config.toml
horizontal_flip = true
objective = "edm"
pixel_unshuffle = 2
scale_shift_norm = false
optimizer = "soap"
shampoo_beta = 0.99
one_sided = false
adamw_lr_other_params = 0.0014
grad_clip = 5.0
l1_shrink = 0.003
ema_decay = 0.995
Rows from block 3 of a small image diffusion model, named by matrix and row number. Rows with one number belong to one channel. Each number is 500 + 25 x the weight over its row's rms, rounded and kept within 0 to 999. All counts start at 0. Numbers have three digits each.
After each channel's rows are labels from the 100 images, of 14976 (inputs lightly noised), where the channel reaches its highest value: "responds to" is what is common among them. Only what is clearly more common there than usual is listed. The data: stained colorectal tissue patches (NCT-CRC-HE-100K).
# convs0: first 3x3 conv (model.enc.1.0.convs.0.weight, 192x192x3x3, each kernel summed), inputs 0-95
# convs1: second 3x3 conv (model.enc.1.0.convs.1.weight, 192x192x3x3, transposed, each kernel summed), outputs 0-95

convs0.102:513488529478488461488493484474465524502485511484519501481513512476530505526532478555523510495481481514472500477492485499489464507501484463498478494494507448518454516506508450487529490540540491516530523539511502503471485504546490477576520467501521474474523531495521507511500493493583511495
convs1.102:530488472487482517520503519511512519542514484532457532477553466529515486467490486522476496515512505453506473470488489521494532445473535469457512530460507533497477517506477503508532497453450538518473513497524510519495478503507518534480480526485456521523526524468496458535532513506459455483
responds to: tissue: lymphocytes; tissue: normal colon mucosa

convs0.54:488490509508508500509490512537482474500494507449505479520542467529452469485472521503485542500498503500474503473482520502494515485497491508592493483496486466484500476484481509487531497465500498544497501493476513511461514505521528491487479545503477512504480489480498548512513506508510499481
convs1.54:520490465494495506517512538478506490504501504530504479505455527506500504515516479495492428492479511512509484496552512468554540486477487495502502501515480488467510487511513513520491498525493510484528498534497521507521445527473487491473468479552467608571497526477499488502491483513491520511
responds to: tissue: tumour epithelium

convs0.113:483594467492490472491544499484541501512466543433476497491478505507463480502535538631510489506496480495522477534484486499519503471501496514473512502528494507480467451477523540515442513514494525487480524515483529529493504471466496488461499465519501496513487489485505523486537503519473502500
convs1.113:552454539532513512539486483521519529469508501547510498530545471479514496495499500473482516498458483505491505495511503520477525554470489470538487501484507502547500521514469499515538506482528472501521529477489470491461511549475502473497460518493465506503473545506509489504557481496494518508
responds to: tissue: adipose tissue

convs0.71:499473509602493500505524496470497489500502490489514498510450498512529526514504488495510467456505497505489504497485508515514491500506505511511502520490510509494486493502498482501481516492497608522479467480494494463495507494486498491496491494483480509480492493477499506427541521483482489494
convs1.71:499473537553517489558501466483527522542536495531484503487477509498480493462479529458529495523494538526474487490462488563494488526480475512513497482522495472503543506485530505507519488483449519502514445461522499517495520461461437498535495545531500481473540533492537482493518501505548503500
responds to: tissue: adipose tissue

convs0.130:458508484512493505497530492484489530493452543498471457486476515527486506527538526522486511482527482462470474488540474535511484510492493493489502490498523459493449498523477502475535537499502585483444492486452499498488508491535480480571513535483501484528525510540507521471474460497504487505
convs1.130:472522546459450507497451514513536495518480514501499475484490490497534540473522465506495499481494549474526529526494496526524546545502497502495493541477507483529526531483490519528480489480547478496507491509519524520472527515463505498486444516492506487449535499491475499513500529513474548472
responds to: tissue: lymphocytes

convs0.191:525514461477499483526503494466462510487485497487487553486503494515513500510500494508458475506499474511503490518496529499509527471479520495510513486508537513478509497470450503505483463500486508533471499533553525546504526605504475488520508474532480498534513470510461467465503503524475500557
convs1.191:520518536537457507473551513534463474469499523471512503478464436491507499507512507507518510468541501515484471491507500519500476519470460507484529507527461521510490478494513516479464467522526486503496502509566510515542483495472507574490512522453514500486529453502502514518518488514550561486
responds to: tissue: lymphocytes

convs0.95:472507519468524499496465526486491516470481482511509495501472504491416536488485500499552515566515495503539497496499510491502468491495494465466486507495492520516523450503486527509488479538499481474490557501507498482491503498474519476495499519526469515516494509510504508441457501509520567505
convs1.95:548476478525495505516495539457537455503522506518482497529465481498503477515500472496509492484529493508510457480486513581537480498484516510498473527533481475472506456506472481520505545488497499521494498481509496484514537487501517493511528518510507499521470465569473485576527468487508514504
responds to: tissue: adipose tissue; tissue: smooth muscle

convs0.121:528495509506514529458505501467479496430503503510449509532434512527493489507508498494555467583518492452496507538471472570511469488496509511480451508509499489533521480493496554506527519512515476469492507477495475537456537467507501504453543468476506483496513518479489476512425509497475521462
convs1.121:478492525480503487547469495474504470510501489452508470512484477509536487448523547489456516441473528530512504469501505485486480504530502512511487520522540499503482490460487501506482510512505505482451507509478544470498450511508512554483574482525543497527473495523485516526521466466545485494
responds to: tissue: tumour epithelium

convs0.43:529443461508480485477488516565534508491527478537523478507490529486530500498519478496495449478476488520509492507515492517498487468466463515522495481512505511489460507504490499502471476503488510476483477539448504548512498481489504504520470468530481482489505511518512525508510490499502517472
convs1.43:536487526498533503561505519423471504493500496494481492489484488506469515488513526526470510529509513457502524514588500494520510517508558489478494529509499474491503435495475525474502491477475528525497463500501467540545474462525499521518502509471502512490592504494512484511491541545490512469
responds to: tissue: tumour epithelium

convs0.153:486489486554541501493551500566505492516512486479504494516477477498537519510515501483506465464491475503488526534457492461525428509511524513482476492471520500482502479496521524459503455516484509478510498485505517549456502488505489509500478501508565493498477516512537482488532471492479511493
convs1.153:472521457496482535527478519475479506500526510457503514502536519475461526525482450524457573510540480524519484518594490476513499521514518481454521513471555515514512453526465498469479480500495485515497522486456492521499515487508492480522506466442508485510505521474457542479489512515510505513
responds to: tissue: tumour epithelium; tissue: normal colon mucosa

convs0.7:560483466473532512480536498491504497536527454462566465491493501524502529477526512471497486458542479495493502526474473505504487489507493510517484512486502491520453485505529481522513493493530450494495502507515532501492534493510514513480451491513550508493449460510467523505469478536507535541
convs1.7:519470543539499513516515485468503471498506499503493501490461479455463531471524503488512489488483515487482472500517475525488491483505477509495493484503481482470526498523491474500498497474439491485498496459527475487510524525478521497486473549527475461526588535556530520507515536493536511498
responds to: tissue: adipose tissue

convs0.169:477511542470497534504505487517486504474503529488509497510549486486493501484546502497422469537511486507486463493484498500521485497518480481502502523485520462527533499517507493489499505486488537514521525489510470533526499487478484484533525422501562475508499495525516480537519510520509454518
convs1.169:519479501497538497471486531521467503517506503410502486498529515525488500512527543466459514511480454518536520537542510502545498505508500490526486482488493540504501498459493466480494482514479486465499508467494483426509510494502473459509448465513488518483499519468498492454459500474465444512
responds to: tissue: lymphocytes; tissue: normal colon mucosa