{"conditioning": "none", "norm": "layernorm", "optimizer": "soap", "precondition_frequency": 50, "l1_shrink": 0.003, "epochs": 63.7, "final_lr_fraction": 0, "warmup_steps": 220}
Rows from block 3 of a small image diffusion model, named by matrix and row number. Rows with one number belong to one channel. Each number is 128 + 24 x the weight over its row's rms, rounded and kept within 0 to 255. All counts start at 0. Numbers have three digits each.
After each channel's rows are labels from the 100 images, of 14976 (inputs lightly noised), where the channel reaches its highest value: "top examples" is what is common among them; "colour at peak" is the nearest of a few named colours to the mean colour under the peak. Only what is clearly more common there than usual is listed. The data: stained colorectal tissue patches (NCT-CRC-HE-100K). In brackets: how many of the 100.
# convs0: first 3x3 conv (model.enc.1.0.convs.0.weight, 192x192x3x3, each kernel summed), inputs 0-95
# convs1: second 3x3 conv (model.enc.1.0.convs.1.weight, 192x192x3x3, transposed, each kernel summed), outputs 0-95

convs0.55:079113144100163096107119175163151136190144116118116085131136139133102124115131145118132121142117140145137129109132138107156171147106151160106149138128128142121117134145138166113153120135176117141136110128127101108119154094123130126046091137124144122132132140152141130136139125120134119098
convs1.55:122148114120111149129124121132118100146128089108131168143133153120136124203118108067123129166157104128136165113119151103094084097113128123110133081163112103118122132152107128113120133149095113110093176127096152149141109143075145152135169113129165120154122099099103153111107136109102157113
top examples: tissue: cancer-associated stroma (34)
colour at peak: pink (65)

convs0.179:103148070080108132143149077109129147104133137150131124151102131123117107091141116079104127165143135141186080118115123114112084174137124128106120110093139094087110130105187094132153126116106129127146144071174147093120158178105138123128136117117149152119138140136153095097136125084111147095
convs1.179:110108177104144119135132146105137099137133106127095153114137126152134147129108129161099153088136118123096155147156143185137157094107119109122149098111145131146138152121100106125118132192119156135108143135099145122129080128122095162076119125125083141137111136120119147157096125147127156144
top examples: tissue: normal colon mucosa (63)
colour at peak: brown (71)

convs0.76:068145105128152106131163106128139126016127137154131153129038105134160120105116136137132103138148117136147127121117108121121073120111135129145131146109134138111146125124132113115156118133105148151109142126140106115114153115106133139110126145074143181135135126144134146123128132124123105114
convs1.76:057155113141125146133109150149115117166110139040148113107057126090110118096080132152107126149093156130094128132115145126124163163116110105146132082160134103166176113171131130116079139147126088115160102106127144119152146106109157106119092100133143113153115135137116148095137147173140154145
top examples: tissue: lymphocytes (73)
colour at peak: brown (57); grey (42)

convs0.159:154073119184126123155128088119114124124149088157150139139188128114073141198134113104144116085142154134126127108136138155108166123115132114127149115113128112117175128134133181126107127142158120145169110116164117163132135135123124116112187147141120124132136120119125114072160132133129047147
convs1.159:113108050126116123128114130102118122125139131155134124127125102155168129079126132142129134138127127100070151089123136163149073145112153099116168158121114171117111124124122124110125137132152125105121109126125131112117121143133129168130161128120086148102179126116111109134116131094150164117
top examples: tissue: cancer-associated stroma (32)
colour at peak: grey (43)

convs0.174:159127115121120171132146112143108111155148105124123116113087133121149158116117126114147134122090158124113124134114060098124163112142115118163121140137097053097121117106111119158168134122131122124088126098127088110140122103138151115143188149092124151134168129105157200152146105131154133107
convs1.174:132138101132105119123117121087120147140131131153118129134161144147122150165131083158132157083130121119110141154160109128178124131097162096081118129115133169120170092132156147114103142106114150144107130130114146145173112106107163147120149114157104163122138179118085135103169135066094117157
top examples: tissue: tumour epithelium (62); tissue: normal colon mucosa (31)
colour at peak: brown (52); grey (42)

convs0.63:135145136121146136150108140136116140170095142156098122115110111150093095128152138148121121139107113113143114155123113141155136155151135112147092184153135134141154162124132132104187156130141115110140166124138124140092111102148126080152146150124099103130155192091124107117130149146119061142
convs1.63:079129112111149130119119108137132139148100144115149116138153138112105119126157126083156161130149153100125138144145118130129144123086119135142104120122178133118127118103102160133104122109124168152113100138153074114150168132123140182114125114138135144124126135160121162111121102067096167087
top examples: tissue: debris (47)
colour at peak: purple (39)

convs0.181:116118094101108114132103106116137151151150116131101127089131132133167117114131113100124118138063097136125115113161099135130113169133125131083129125135109170122108104141163137130095150148084112113113129155118127155129144138133151126107110077130146161095131129089135144123174140156127161173
convs1.181:158092164086114136121134113057133125117140102195129106166088101137136148120116141149116124116121119157128127118160118163108125080105165090156147141114127132162142092094153121140107125147180134107121097100129139145101123168121132136111141146114170125142112171125170135143105126136135126123
top examples: tissue: normal colon mucosa (34)
colour at peak: brown (38)

convs0.85:120191142145125146143103091148098080133146157161112108138133168159129122162104104113154164112121088135161105118139138166120112086122115115112126098125135106084144141137131129093116103167108138146151081119072148102126113162119143086157130146120140135121125177171115131151104134142119101106
convs1.85:140089137074157120099116095091148141130130114124153156133153079137138142139118172112133210137132118127096112110128092109114115102137137116114142112095088129134119142160116153126175119140132128105109109167167124109154132142154097144126124113120102137130080102095166124159141115130144115162
top examples: tissue: adipose tissue (51)
colour at peak: white (65)

convs0.180:127104155119106073104120144133083138169147092077132141124145135130135097123117118121102115159090103107122137069143149128104150108098112167137158152133122114125123102131092142157163159114100123139141118124132131122123143161132192150119155134122114133128121130139152215103113124137165138107
convs1.180:176145099156144147137132127182117135109116136134116104123099134141120133091103129085122134148151153145130149171107115111157182104143118124104130124130118121126163079134148105092110130123124128132123138089098110115137136113113154161153133149134150135124130113065123171163167149161119119130
top examples: tissue: mucus (28)
colour at peak: grey (47)

convs0.9:155150142118120138133139112108093098198141167104138133122095136131214131119142133147116121133151146127140153116183116136098129152147135114122116110117148155176133115122099135115046130138086150100141104122141102126159133150126127113123137086124119083130116095119112138137187132132134133119
convs1.9:134123128142140107112165145128130132140132159174132122128181151133113160124112113112119144123129096088134103141122112162123125128148131091086156161129133131100112152115129159110139116124091137101085126129104145128084115111120111119141122099138123149122094082122136133135126122113102112121
top examples: tissue: tumour epithelium (63)
colour at peak: pink (66)

convs0.68:111139137131132126132136133153135129255134154126155127127118112135148134096104114164125167144129125146131108135157103153135103125131124104120142137108115161094125129154127118127151142104089143106088135174143164176149123128088133133117117163103113103099122165118118144130143146143102110127
convs1.68:177163168121154133135115119089127136134132133181141113127145136129124108094156142108174155145117091154102143128095113111180143078133108134123142105112114100120094140107141129105192118105118121103100114133113099181078128155138111125127143144128096141122125089126156082143108152121115076089
top examples: tissue: lymphocytes (97)
colour at peak: brown (79)

convs0.111:132132144182112122105115108112166139175127130130105121114156135132064131108123112132156124143132144116124107115153105164106124130124111109126136121113161113171147165128078130104166137122167150135162178119118114161128133138161130123092127110158085212142118118130146134114104137125132157125
convs1.111:112119088123133128124119120090128161147112145100117115142147091153145106130119104171177141134163117142144069126173110191153113131162169132104145179140137119137137117128165102154105080091100137143144139132110136130142109142166144139115095149129173125151108114149126117118122135108141137155
top examples: tissue: adipose tissue (37)
colour at peak: white (99)

convs0.168:127198143151123135138140100118131114120126108138141141125141134126120137140127135091127125161137134147144143131117134133125122104120113156130151142125127136116068107145113124143153128150167077152102255096122109097138145123117147135090075121126119122107105118122121145160112109090122162130
convs1.168:154147129117126114073133136142126117130114130105080122113121097099119149117150139127121100112122153132133155120164105170124132164161126135147123170143140106132100113120102117112136115105101134142109154120111117145108130135146129133088155166116111133124089165151108121167106170154131131170
top examples: tissue: mucus (25)
colour at peak: pink (67)

convs0.110:113130118162153120130146202129104140180137112140123138125124149146121142129103154115137137159126125119150136105083079102105151120090102121135148164136122124106116137155136103149112119174129129150140151135143138103142136100122146108128096194106091158093155131100154090105118133071134123109
convs1.110:111140094161118111121157093102127103139139148132111116125112142129131146102140133142156072041144175117148102152138130119128137169125127104116145118109146166122115119116121130114121159130107187137187131129151143105144085113136079169109119100112096113141169138105141137101124165099141108131
top examples: tissue: smooth muscle (59)
colour at peak: white (55)

convs0.80:036113105138105118123100137143129140096103119118106145134166152131115137122129147126063101127102130110148133127137082158134117118158141117142097139155156024142138147162099109131154120156162119084123149135139142131127162113102116166150111110139132105128132109128111111157137160119166076133
convs1.80:120176137109141142119104170130153099136115101060148120139160120096143130111122131132130149133134083158110159084170099135153121131157123136126146125124104153128139114077160130123149109144140139101124125102131094146135109137174132126129161106129151138114130124129122133133104104183113076121
top examples: tissue: mucus (48)
colour at peak: pink (80)

convs0.178:212149176104128146145157112145127135098124146165161165116160121134123113125098114130147133119105109122142137138095152131100136108146115134112133168089090220157137120112175161139097116151126115203109093122114122119153101162149120106129114090106130123095142191104126117141120118169130160142
convs1.178:094115082087119116139167122127125137161111116129111114121110136159150154142160122132127169146152126147121141102148080137142112168114102100113103152138124078152114165097139108133152137155140151114107110143157095134098123168146094138152167148159151120118130075136111134132130118132126168158
top examples: tissue: smooth muscle (87)
colour at peak: brown (56); red (42)

convs0.99:123129128146121129161139151117171101156133128113160100125113099118163132144139133149153099156131139106122103155150127147106111125106117125143161135144158139131086171140130148091124143106127132098121143133099134090101131141135058101135207116117118131117125113137150094136136149146103094142
convs1.99:112092166136147160105147082114109128145107137140108110129084085101120117131132134119152096113090132135069115118038120159090128095117164138184138065131134095150151143107139173099119136132111113119160109105122125123113163141074147121130131186146096098146140146126163138119127142121143108125
top examples: tissue: normal colon mucosa (65)
colour at peak: grey (70)

convs0.12:130124115126132144160208115098155120157137073099131162136100129145109151131138141107052111134121109154148127149129131124142129158117128125128123086129162087130109127127125133089148139136132176143111107118140116099137134100168108149152106120159133126124117162191109071133103142150117147134
convs1.12:124131145106160160145139160119103139097150143106122155124106150120142135144057115159123118127120155093159123138120110140154152114113115138118139109135124170141126156149080127150108116149149124136189129164147126119128137098141147138107112130118146137162141070138117134094177148065131175079
top examples: tissue: debris (36)
colour at peak: brown (80)

convs0.98:150105084101128136120107117167114126081158123110155166112148102170115115139144124155128155156178098124092127115108119123131059141126124113103105136092129113172160155164119159106094125088110126148139134135127151117144148124129115142117125092159175107117097151115108149145129130123131096139
convs1.98:090106096143100109101149131138134133135117154159150118169130163081137150109156124153123135142126093142149098132124112157093091150139130132134081144118105189145160174110108141081154094115178120140122125153118088108140117149145154105162150144073107112119115088100139132095111118077140151150
top examples: tissue: lymphocytes (52)
colour at peak: brown (49)

convs0.147:085090132101141131124155156120159135114103130087094140111187144125139132151095111150113131123147125124127127072140124158149154138110126121103147118144102125154177154122175125102125103131160088152113122134161148161148136137146086119079128102172127119145116120118160051129124145150152131102
convs1.147:119135124105125144130152125112094130087134133145140111145093118120115170118157101168130122127085094122094143111084149094110090112104087150156108104120164138125130213127143132152162156120105143110087151114175085130107119147112141122161140139131144093130127093126173091144111131151132129127
top examples: tissue: normal colon mucosa (36); tissue: mucus (30)
colour at peak: black (51); brown (37)

convs0.77:117113115071130162135127129150126115151154133079128164127096153143110127145117123121123124076155116134129152102145143159143126114094127130146107151140115148154193129105116107132116121120128063122157122144133139153132121131104096133070141123106089146134128135135135144061106127122107157132
convs1.77:168104110163111101101146131152089150147080121158135121160117111162124120104149166106129118167140163119113114167130128153061143127146119127135090051131159139107096127130109138149105089132095077121137165118121115069146133125110154129128094119123126117118103141090167116188128163140147149119
top examples: tissue: smooth muscle (45)
colour at peak: pink (73)

convs0.41:125153096087145143131075125130111141144134112148133142131155129130170139104134132094092099100117116136123121128130110132128155143140133142133124135154128128154132106133088109150116120146145104123091080169083119169105147133169140086126150085118127127127121159091155107111108148113155110155
convs1.41:074103153155111133116063121097165116153138145131098073122130095115106150154139127124114097092134114134146158084120109114110160088120113166111112125118093083089146123141132172142096162130118131083118177140124130151156102103134129158156098160097150160132158117182115140131185158133122129112
top examples: tissue: smooth muscle (49)
colour at peak: pink (84)

convs0.17:185139123147127150125143128163093116142150137151128099089134132097137146143129133158121148154089128160109095147176145098132116102143123117123114109103131229154106171160103107125127127129169151114096155118122142134132129088155140139161160157138115140126121126128130149137156121140144118133
convs1.17:101137062189082130144130121115106117143104123117140110137135130110130143099165130136166161133151107150135113139110143110155143138129107165131154140163121101132090096135133110178138147112157145191131160114120123150181121171132153094138126119124108124124131180134130126134103134143163168129
top examples: tissue: lymphocytes (62)
colour at peak: brown (75)

convs0.60:163122171093150143183131107137126125173105171107121099134156134145137078189161129128088138117127124126124108124121169135119118102155081141109147140092087151145118146148095110119157154141149139147120152101105130193123100136148142118147116155133121127137097116153116149156139162123104141162
convs1.60:121135113166145098150105138144120126130134091107121099135140142113150142117104158095164109122154150096152167129132115173122152146134152143132129111125153124093156094124117152149070111114149143136105096144131096108133126106112101157141175112122097152077147132086171110129134146141119133111
top examples: tissue: lymphocytes (74)
colour at peak: brown (57)

convs0.16:108104097082112101143102096122144134167098151145077132118172132097128133143134126108098119177124148129141136124182121138155170132128119131114133090136106166153135146141080125158132165175100091109144162149158115147128112125118111109089160137136186112147133125073140067143125142123126107179
convs1.16:120133136137118136138152131097132140116130127126144142139096107079122096123176155160138149111088112123099128133086115132110116130091114118102148154115117131102138210116114110122128156104101137131145117107116095131154129113092145142116138153138087113180091108154162147114122119164134113141
top examples: tissue: mucus (25)
colour at peak: white (87)

convs0.67:074117083128092117091174124134144145189138144142110158107094125138112124094115147134144121125116119122112125088145150126123136113093106132133140126175088128122125195093128181101126165173124115137129109143157123126146135164109085121138138148118104114100148144126132123113096155134116104177
convs1.67:138141122164130129154163141094125154131110127144116150115204139121129139138150080112104190141165118113109093139129133163173121176139129143124166139117122112087119132111104116137152167083094130118102148155133102134102101099134148143105155171156124147153110093163083123135177120131120127123
top examples: tissue: smooth muscle (38)
colour at peak: pink (83)

convs0.108:137126103156116126133157142127169110136125128058141101126132125113102119111126167132103140125125136147181169193145110122115161114146119136153117169118101140107124126159137118090101121105130121105130159105130114104126121119141167073119144146113116070118092150144133156136155117128123128057
convs1.108:142130113117155115119164111121116132142159123121167170150125099094149154094142153157108119132124137196103118192135129152133100137103121140098159097125089112147080096116129146151158141171074139129130163160119137087129124129092126129087109142060166095146132156123087133087132162104131149108
top examples: tissue: normal colon mucosa (38)
colour at peak: brown (78)

convs0.3:124098126136131124117178134135105138116137137148135144130084117129188137116191095124142106089150104165149150171134149127093144126121126100123129140119140114111153107122133142157125112112181113132163100140148105122170108175149119113107123098104120095110127136103119130101104114132109112128
convs1.3:168142101109159140147121102127111094159158110102098199144148119188150155117179121117087138118130110116077132107117145130161086111115150137145156132102132138156137105065124144135138132138092140129115157116187127124169095102119117103116136116154147113143096140132073150098103124134083152142
top examples: tissue: tumour epithelium (45); tissue: lymphocytes (33)
colour at peak: brown (76)

convs0.27:127171147124150076118136100156110137110119095083125137117145131146100063095156146161157102150149112118109138113140126097135155087140156147128128116115171108104155125137117106119143145097148136143097092126096107142128105131106093123200133146089076108127112095101157122166165167119136119144
convs1.27:144126146082120083138099155150143103097143055116101108146150169090118121181143107117106133124133127154073130127151132121125115157102138126156117108106138102130118073099134158144091082128110097105178087135143122083166159161115136114088125133146152104140105125124111158113137102169123117132
top examples: tissue: cancer-associated stroma (39); tissue: mucus (34)
colour at peak: pink (64)

convs0.1:062133084172111106156176122139125127160134152091138117096101145153078141114115124131100142126155133120106136139159166153145110122130169151156112176146128132118091155135144121115141110115091115132144100142171149109138165113169154121103114146144173138148103111143130150109096128119181131134
convs1.1:112100122127110170136128098151135114107099117129126102145123141115135132074097182193110162157113098134121142160116088109113164120146089114112119103124134130119114117121135094131163106174148166128121155129104142112107119156119103145106156156132115161126143140105160123159119150120114118147
top examples: tissue: mucus (27)
colour at peak: white (77)

convs0.151:086057115092083125147115106093133103173131106095155134147064120105148104125169107115084087154174120138103131118090121136139134137125129143126137120142130101108120157123143147141149145143106124105140136136128130146140125131126142129127117096104091155157094141117141136103135146083136131140
convs1.151:139154156162139157133150118176162140117110122110149132143131090145152107051133123149120118135159104157158131131130110114129146108101113129107136093120122130152118099063135133109122130125118134128102115117146135148141149149131129128130164130110145096095155129081107110100149119155077105117
top examples: tissue: smooth muscle (52); tissue: debris (36)
colour at peak: pink (92)

convs0.165:076137116069133111144167155127130126100129123084108115131154113154134127122111117134077119116089128124125108110164159127150186151143144128120136101158099090143195173131136144103130141135134137163182112142109129109128132145126052132111167129129178142152117151116085072150094099148120135106
convs1.165:127133168104126116135149121128104120119134145147137139140149107102124086139178131109144153124159110180147113121092138113096120156131103145159109114122146124105170214120128145093122130121117129146128215139102112165095127085125163110147139141144090131130149122113191089136153130111105141091
top examples: tissue: mucus (27)
colour at peak: grey (42)

convs0.152:153155131100111143122188129143125124128159165071116100152123160083161137128152110141091147112118146130129139124130121062143155107127121128114143147139139122118141113094111151147150145145101132112128118156152157134144111176039122108173181097106146142090123089102126146132103137127155139121
convs1.152:154110089158118099144104120166110088089139151212121127121118126137119125124102114134140134160153117113172107120139147128162131120168140115130147121131119131128133115146116103079109155127190126154129167100117120135081099065170116138109114089126153106141089131106085112141133172115141116137
top examples: tissue: cancer-associated stroma (42)
colour at peak: pink (74)

convs0.47:177130149117109107148092196119116148124138138098123163160104183103098124106139104127130109158129125091172064186113168123123081082146109133103140128141170113106115136143133086124123115169145114123094154097161110113159125123171133122145156154138119144128129113146132121149153127126152143113
convs1.47:193114119095134156114122132135115093073114114108092128135136080129152134140151151077083171119141143132162197116112106136118141131118136134138119155114108108142129099133104107181070126122144158092142114120141164102161141143106143158160082114144125134118143174110120145145136122168108120106
top examples: tissue: adipose tissue (68)
colour at peak: white (99)

convs0.25:189120138167119145112069122140126124102133119139118151112152091096128125137136136167065142111157124103122145107113082127101151141117162134131107101122150159136112136139097119150104110163074131114153154155104110087130129115121105126085103125123139201145085067115126103096105130131202180141
convs1.25:101149085123129100122216124099123123126123119135155137168125113108104100094125152152175104114143123155146125132081152159157127123136092122113132121137100142123147149137111140105147129088101114121160124106146098160142135140157116123144128166143097124117123138105122130143121159116138100111
top examples: tissue: normal colon mucosa (38)
colour at peak: grey (72)

convs0.177:142109111128136149136148080164083144126111104127168131129130135157105129100103085107099116124123141126086144127101109131104106112139139122142136103083118131144033132092103125124208113139146091129114161136166133112118113122144113138105164145140161156119100125123130103081117153118113116094
convs1.177:117156147125140133074115148160139119117128149095101121127173120091129137137128161146107084149164125127169127121153106141096112161162098134149147176153131126143126121136092127127107138076085105134108202153117093122103142109153136124129108165114128105138112141143156114149091151141164130136
top examples: tissue: debris (32)
colour at peak: pink (77)

convs0.107:138095141144117151082124126152152105158148124116099089129148159161142144127104138113143139112128163134140156149141119091105093105169127130128127108151110119102138129108126143110131132116131133109152128104127148131123103140111123115141095139127099141117132141141139163106103138093119152115
convs1.107:153125134104124104124112114106105106132152127126133113143152089124124135133157103114127151087109129129124140091154122131117134151121152142100140178062121099162114132148094115135111098130132134092127126122105121139130089137107139142121088118144126113115105082158099151161143132173126130123
top examples: tissue: lymphocytes (89)
colour at peak: brown (62)

convs0.57:166178137071130103105151118165122113161117155118085118160120101118137128114112116166161139146111155151106124155141163131124078098124148112124139136149110133109096145107125131150150172140111127165127154149114137167147136180113130148176146115107174189126179114132129117136126106169083126112
convs1.57:075144117106131145136182124095151122114135098103121131132060170146137144076069161116148155140095061135159143127142163139110137169147119105123151110108123093140158100136126097106090155146184118130128097140144123140086147106159132151160125074156127121120116172120138140107150143139150167134
top examples: tissue: lymphocytes (91)
colour at peak: brown (78)

convs0.156:138084091135110154144147124121129119102086107118105148140112124111094108130095119115174083139102160144102124136124142106144164129142138142149125130112167118132166110109106149102117108173160126148134081167130124114133150113140150142141108241156131110095135114109129117124150129108133165128
convs1.156:154132165135104060125127178112112089085143149185142111100155159134166117155149124119115134149116089120113133126107131108137100115120172165153145065126121150094101124109148086155087127126082141143124169084154085133135128146085150115165140128102117117149136158115110128109107146123162120136
top examples: tissue: cancer-associated stroma (56)
colour at peak: pink (65)

convs0.125:124076134137156116124143125088183130242141099135139147119169102083134161125132136084105146106107132101162143151110150126137159124099138127137164142152151125131156133128144102142120173162111137135128114097125117084144148130135108141103138160141104154131135144089118128125109143132132136137
convs1.125:143156128115109136159133148163107111109147140116115156117112138157135110138112108168136114164151099169083129145121115086106132129122154145101125100105113125113143118130140066141152120098104099132114140131137122138120117089109111147158143101124110101172111116102160132157090148149138101151
top examples: tissue: cancer-associated stroma (52); tissue: debris (31)
colour at peak: pink (74)

convs0.129:093117103077088165118099158089143141102137117126121128140128137066127112121124130102130170131117142144148160131137123147123167155144128142121172107122127142132123116087121090133096141142141154113119084104147111093119145123100114135152156105139140102141123121137098122147108168123151122116
convs1.129:151096165121130105136133154139172084148126185146166104127112166173180117101112134082129102106165128119132142148147166077148103116113128120090146111150103102129128147142119150134182151150137161112150109147078097114164112107120152131115104098124139115138139115140138128119116103125119129169
top examples: tissue: cancer-associated stroma (32); tissue: mucus (28)
colour at peak: pink (83)

convs0.148:158125148131132133106141142164112113108132107121145141159163104089115136160144087121044113117128159115114112126146130162063130145106130111096130114117144115096132122157089133135105146159153131136100113157119105159113127108116113122136123068135159181091137167128118113148150077121135131112
convs1.148:092096135125132102090173177137150124129100128131111140107120116099160168130142132083104117104107139116151136120109124125156121129136166175097105127165139155124124110126125116126154146088110115145146135121128099117170094178159121137117103143150080173137141130157140132116106147118131103104
top examples: tissue: normal colon mucosa (36)
colour at peak: grey (65); brown (31)

convs0.59:112153090078127165146139150127130101161146154115116101116121116109130117093129128118156125147137112112140119112122102081154128121167125123139180118140120138122141124142109139107166173119133159121129126147139110210116125101120125137202148143136078157130126137170098133185105089124136127139
convs1.59:112145116182140137125127130136142120096133145112140141082118127141097129159148130084140108102143115121214106143096156093148134134157127116123130116112122134127143137135164121155104138165140107123127112132118134065091123144172139126137106076124064156130131144111110149121163086161153121109
top examples: tissue: lymphocytes (95)
colour at peak: brown (55); grey (42)

convs0.30:081079163118108104114160157166091101062107154107164129143153179159128149128133162075136125171138110111138133148135128139141106108126136130098140142143131119121165071119118126145140169130120136076140110080121118133118123140082179155142157150114151122121113148170146125147156175118141123114
convs1.30:124130099251132139141137132116121148163135128128128117138119102090129120113132098225151131106102138128136118135107127173092085114126116167159115132092173145137112093136130145147092111136149147126146143203133116140126175134138068107129108133105106131118143100114141158120133100112114125132
top examples: tissue: smooth muscle (84)
colour at peak: red (57)

convs0.23:153133106161138110129155112149113162153130108089122107096082132150101147104120129129131129204140126143171115112141127138143138089123125120058144157122126124134110085101126115162148113176152131127088135101150117138115127133101152131079132135129082120112125104117152101103103147114129129103
convs1.23:109129134111164138078141141083111086172126136135088167133136139123142129154127107124084134108129120108112111119135129161151128124114142145127109146166137100128142073134115156145131133148076089123137083148117153177121124110144107106106180156149162120111137149162119123164132105126126162124
top examples: tissue: smooth muscle (40); tissue: tumour epithelium (36)
colour at peak: pink (69)

convs0.90:146131107130173100074076113150131115111099130102153126123185151181152147135115144121053155164106116142087152114100127146119163130164137098127149138150122159115173125147110119100148138127150122066148162168136134122110143177122115141201122117123146119151150157118142135150128094140128166158
convs1.90:120161206131132125091138124129126138121129114090146138142163090096129114128107094116166119118157143118137145129127150163145121116156141116116163137120115147101107166085134130110100097147172087159118090147153132128127171099118109132136113130141101136132111123124100123106123141130087115143
top examples: tissue: smooth muscle (54)
colour at peak: pink (74)

convs0.134:137129148103134139130128123151112095095140107122145104119179139139136115087151136088171132129161140115155129160128135102154102109109129160141140130127165139129070122116153098141143145130165141124128095137093140091105129093092101128134154125123147073115133124167128127137096125146155118164
convs1.134:111135108195139128117088083122143131134139184142124111178130141123136173165101081126118149118137135164112133123094133127156134104130132103074113090122081118144108080111147129115121157128088140101076118121133139131148123129077138164137124117152155149149151131075110112100139126079129116137
top examples: tissue: smooth muscle (33)
colour at peak: pink (87)

convs0.120:144138109111138119117159132108176141100136104132147126124102142178122100142128140111121175106125120153121158178104134133141108183106120131143156163135148074135089135108161115130129084137116141121134117164118139129109131116107107123148151147192123116144145118109104127152155160112087103089
convs1.120:164121144126104169147088113154099190106104111119096148125174094112104142157144134146171099087129127146141127119140176179128158086177138089131147116095138137123153119147061118112129148111106100113088097106143101121126166165126133118117107119107141136128136108163172098138090125131149119134
top examples: tissue: adipose tissue (48)
colour at peak: white (76)

convs0.189:074119123134144132134104106069125122126106125160161134099131137124145156144112133139122136116145110149139123112123104139145130124100129136118104132121149105115090023108134103174097141148112158096135097146100103158121138126116177120152154128145131159117130148144140206117103138127108123143
convs1.189:139131130138138120154134118176149173145142125146110136131107133113125141147136141050102121112127134117153123127109138127110107099092139156167109133143110138146115149145124123098120158099149140147131172135154151123133137168149148109135101137125147088097125113139132093149115112161125121170
top examples: tissue: tumour epithelium (37)
colour at peak: white (95)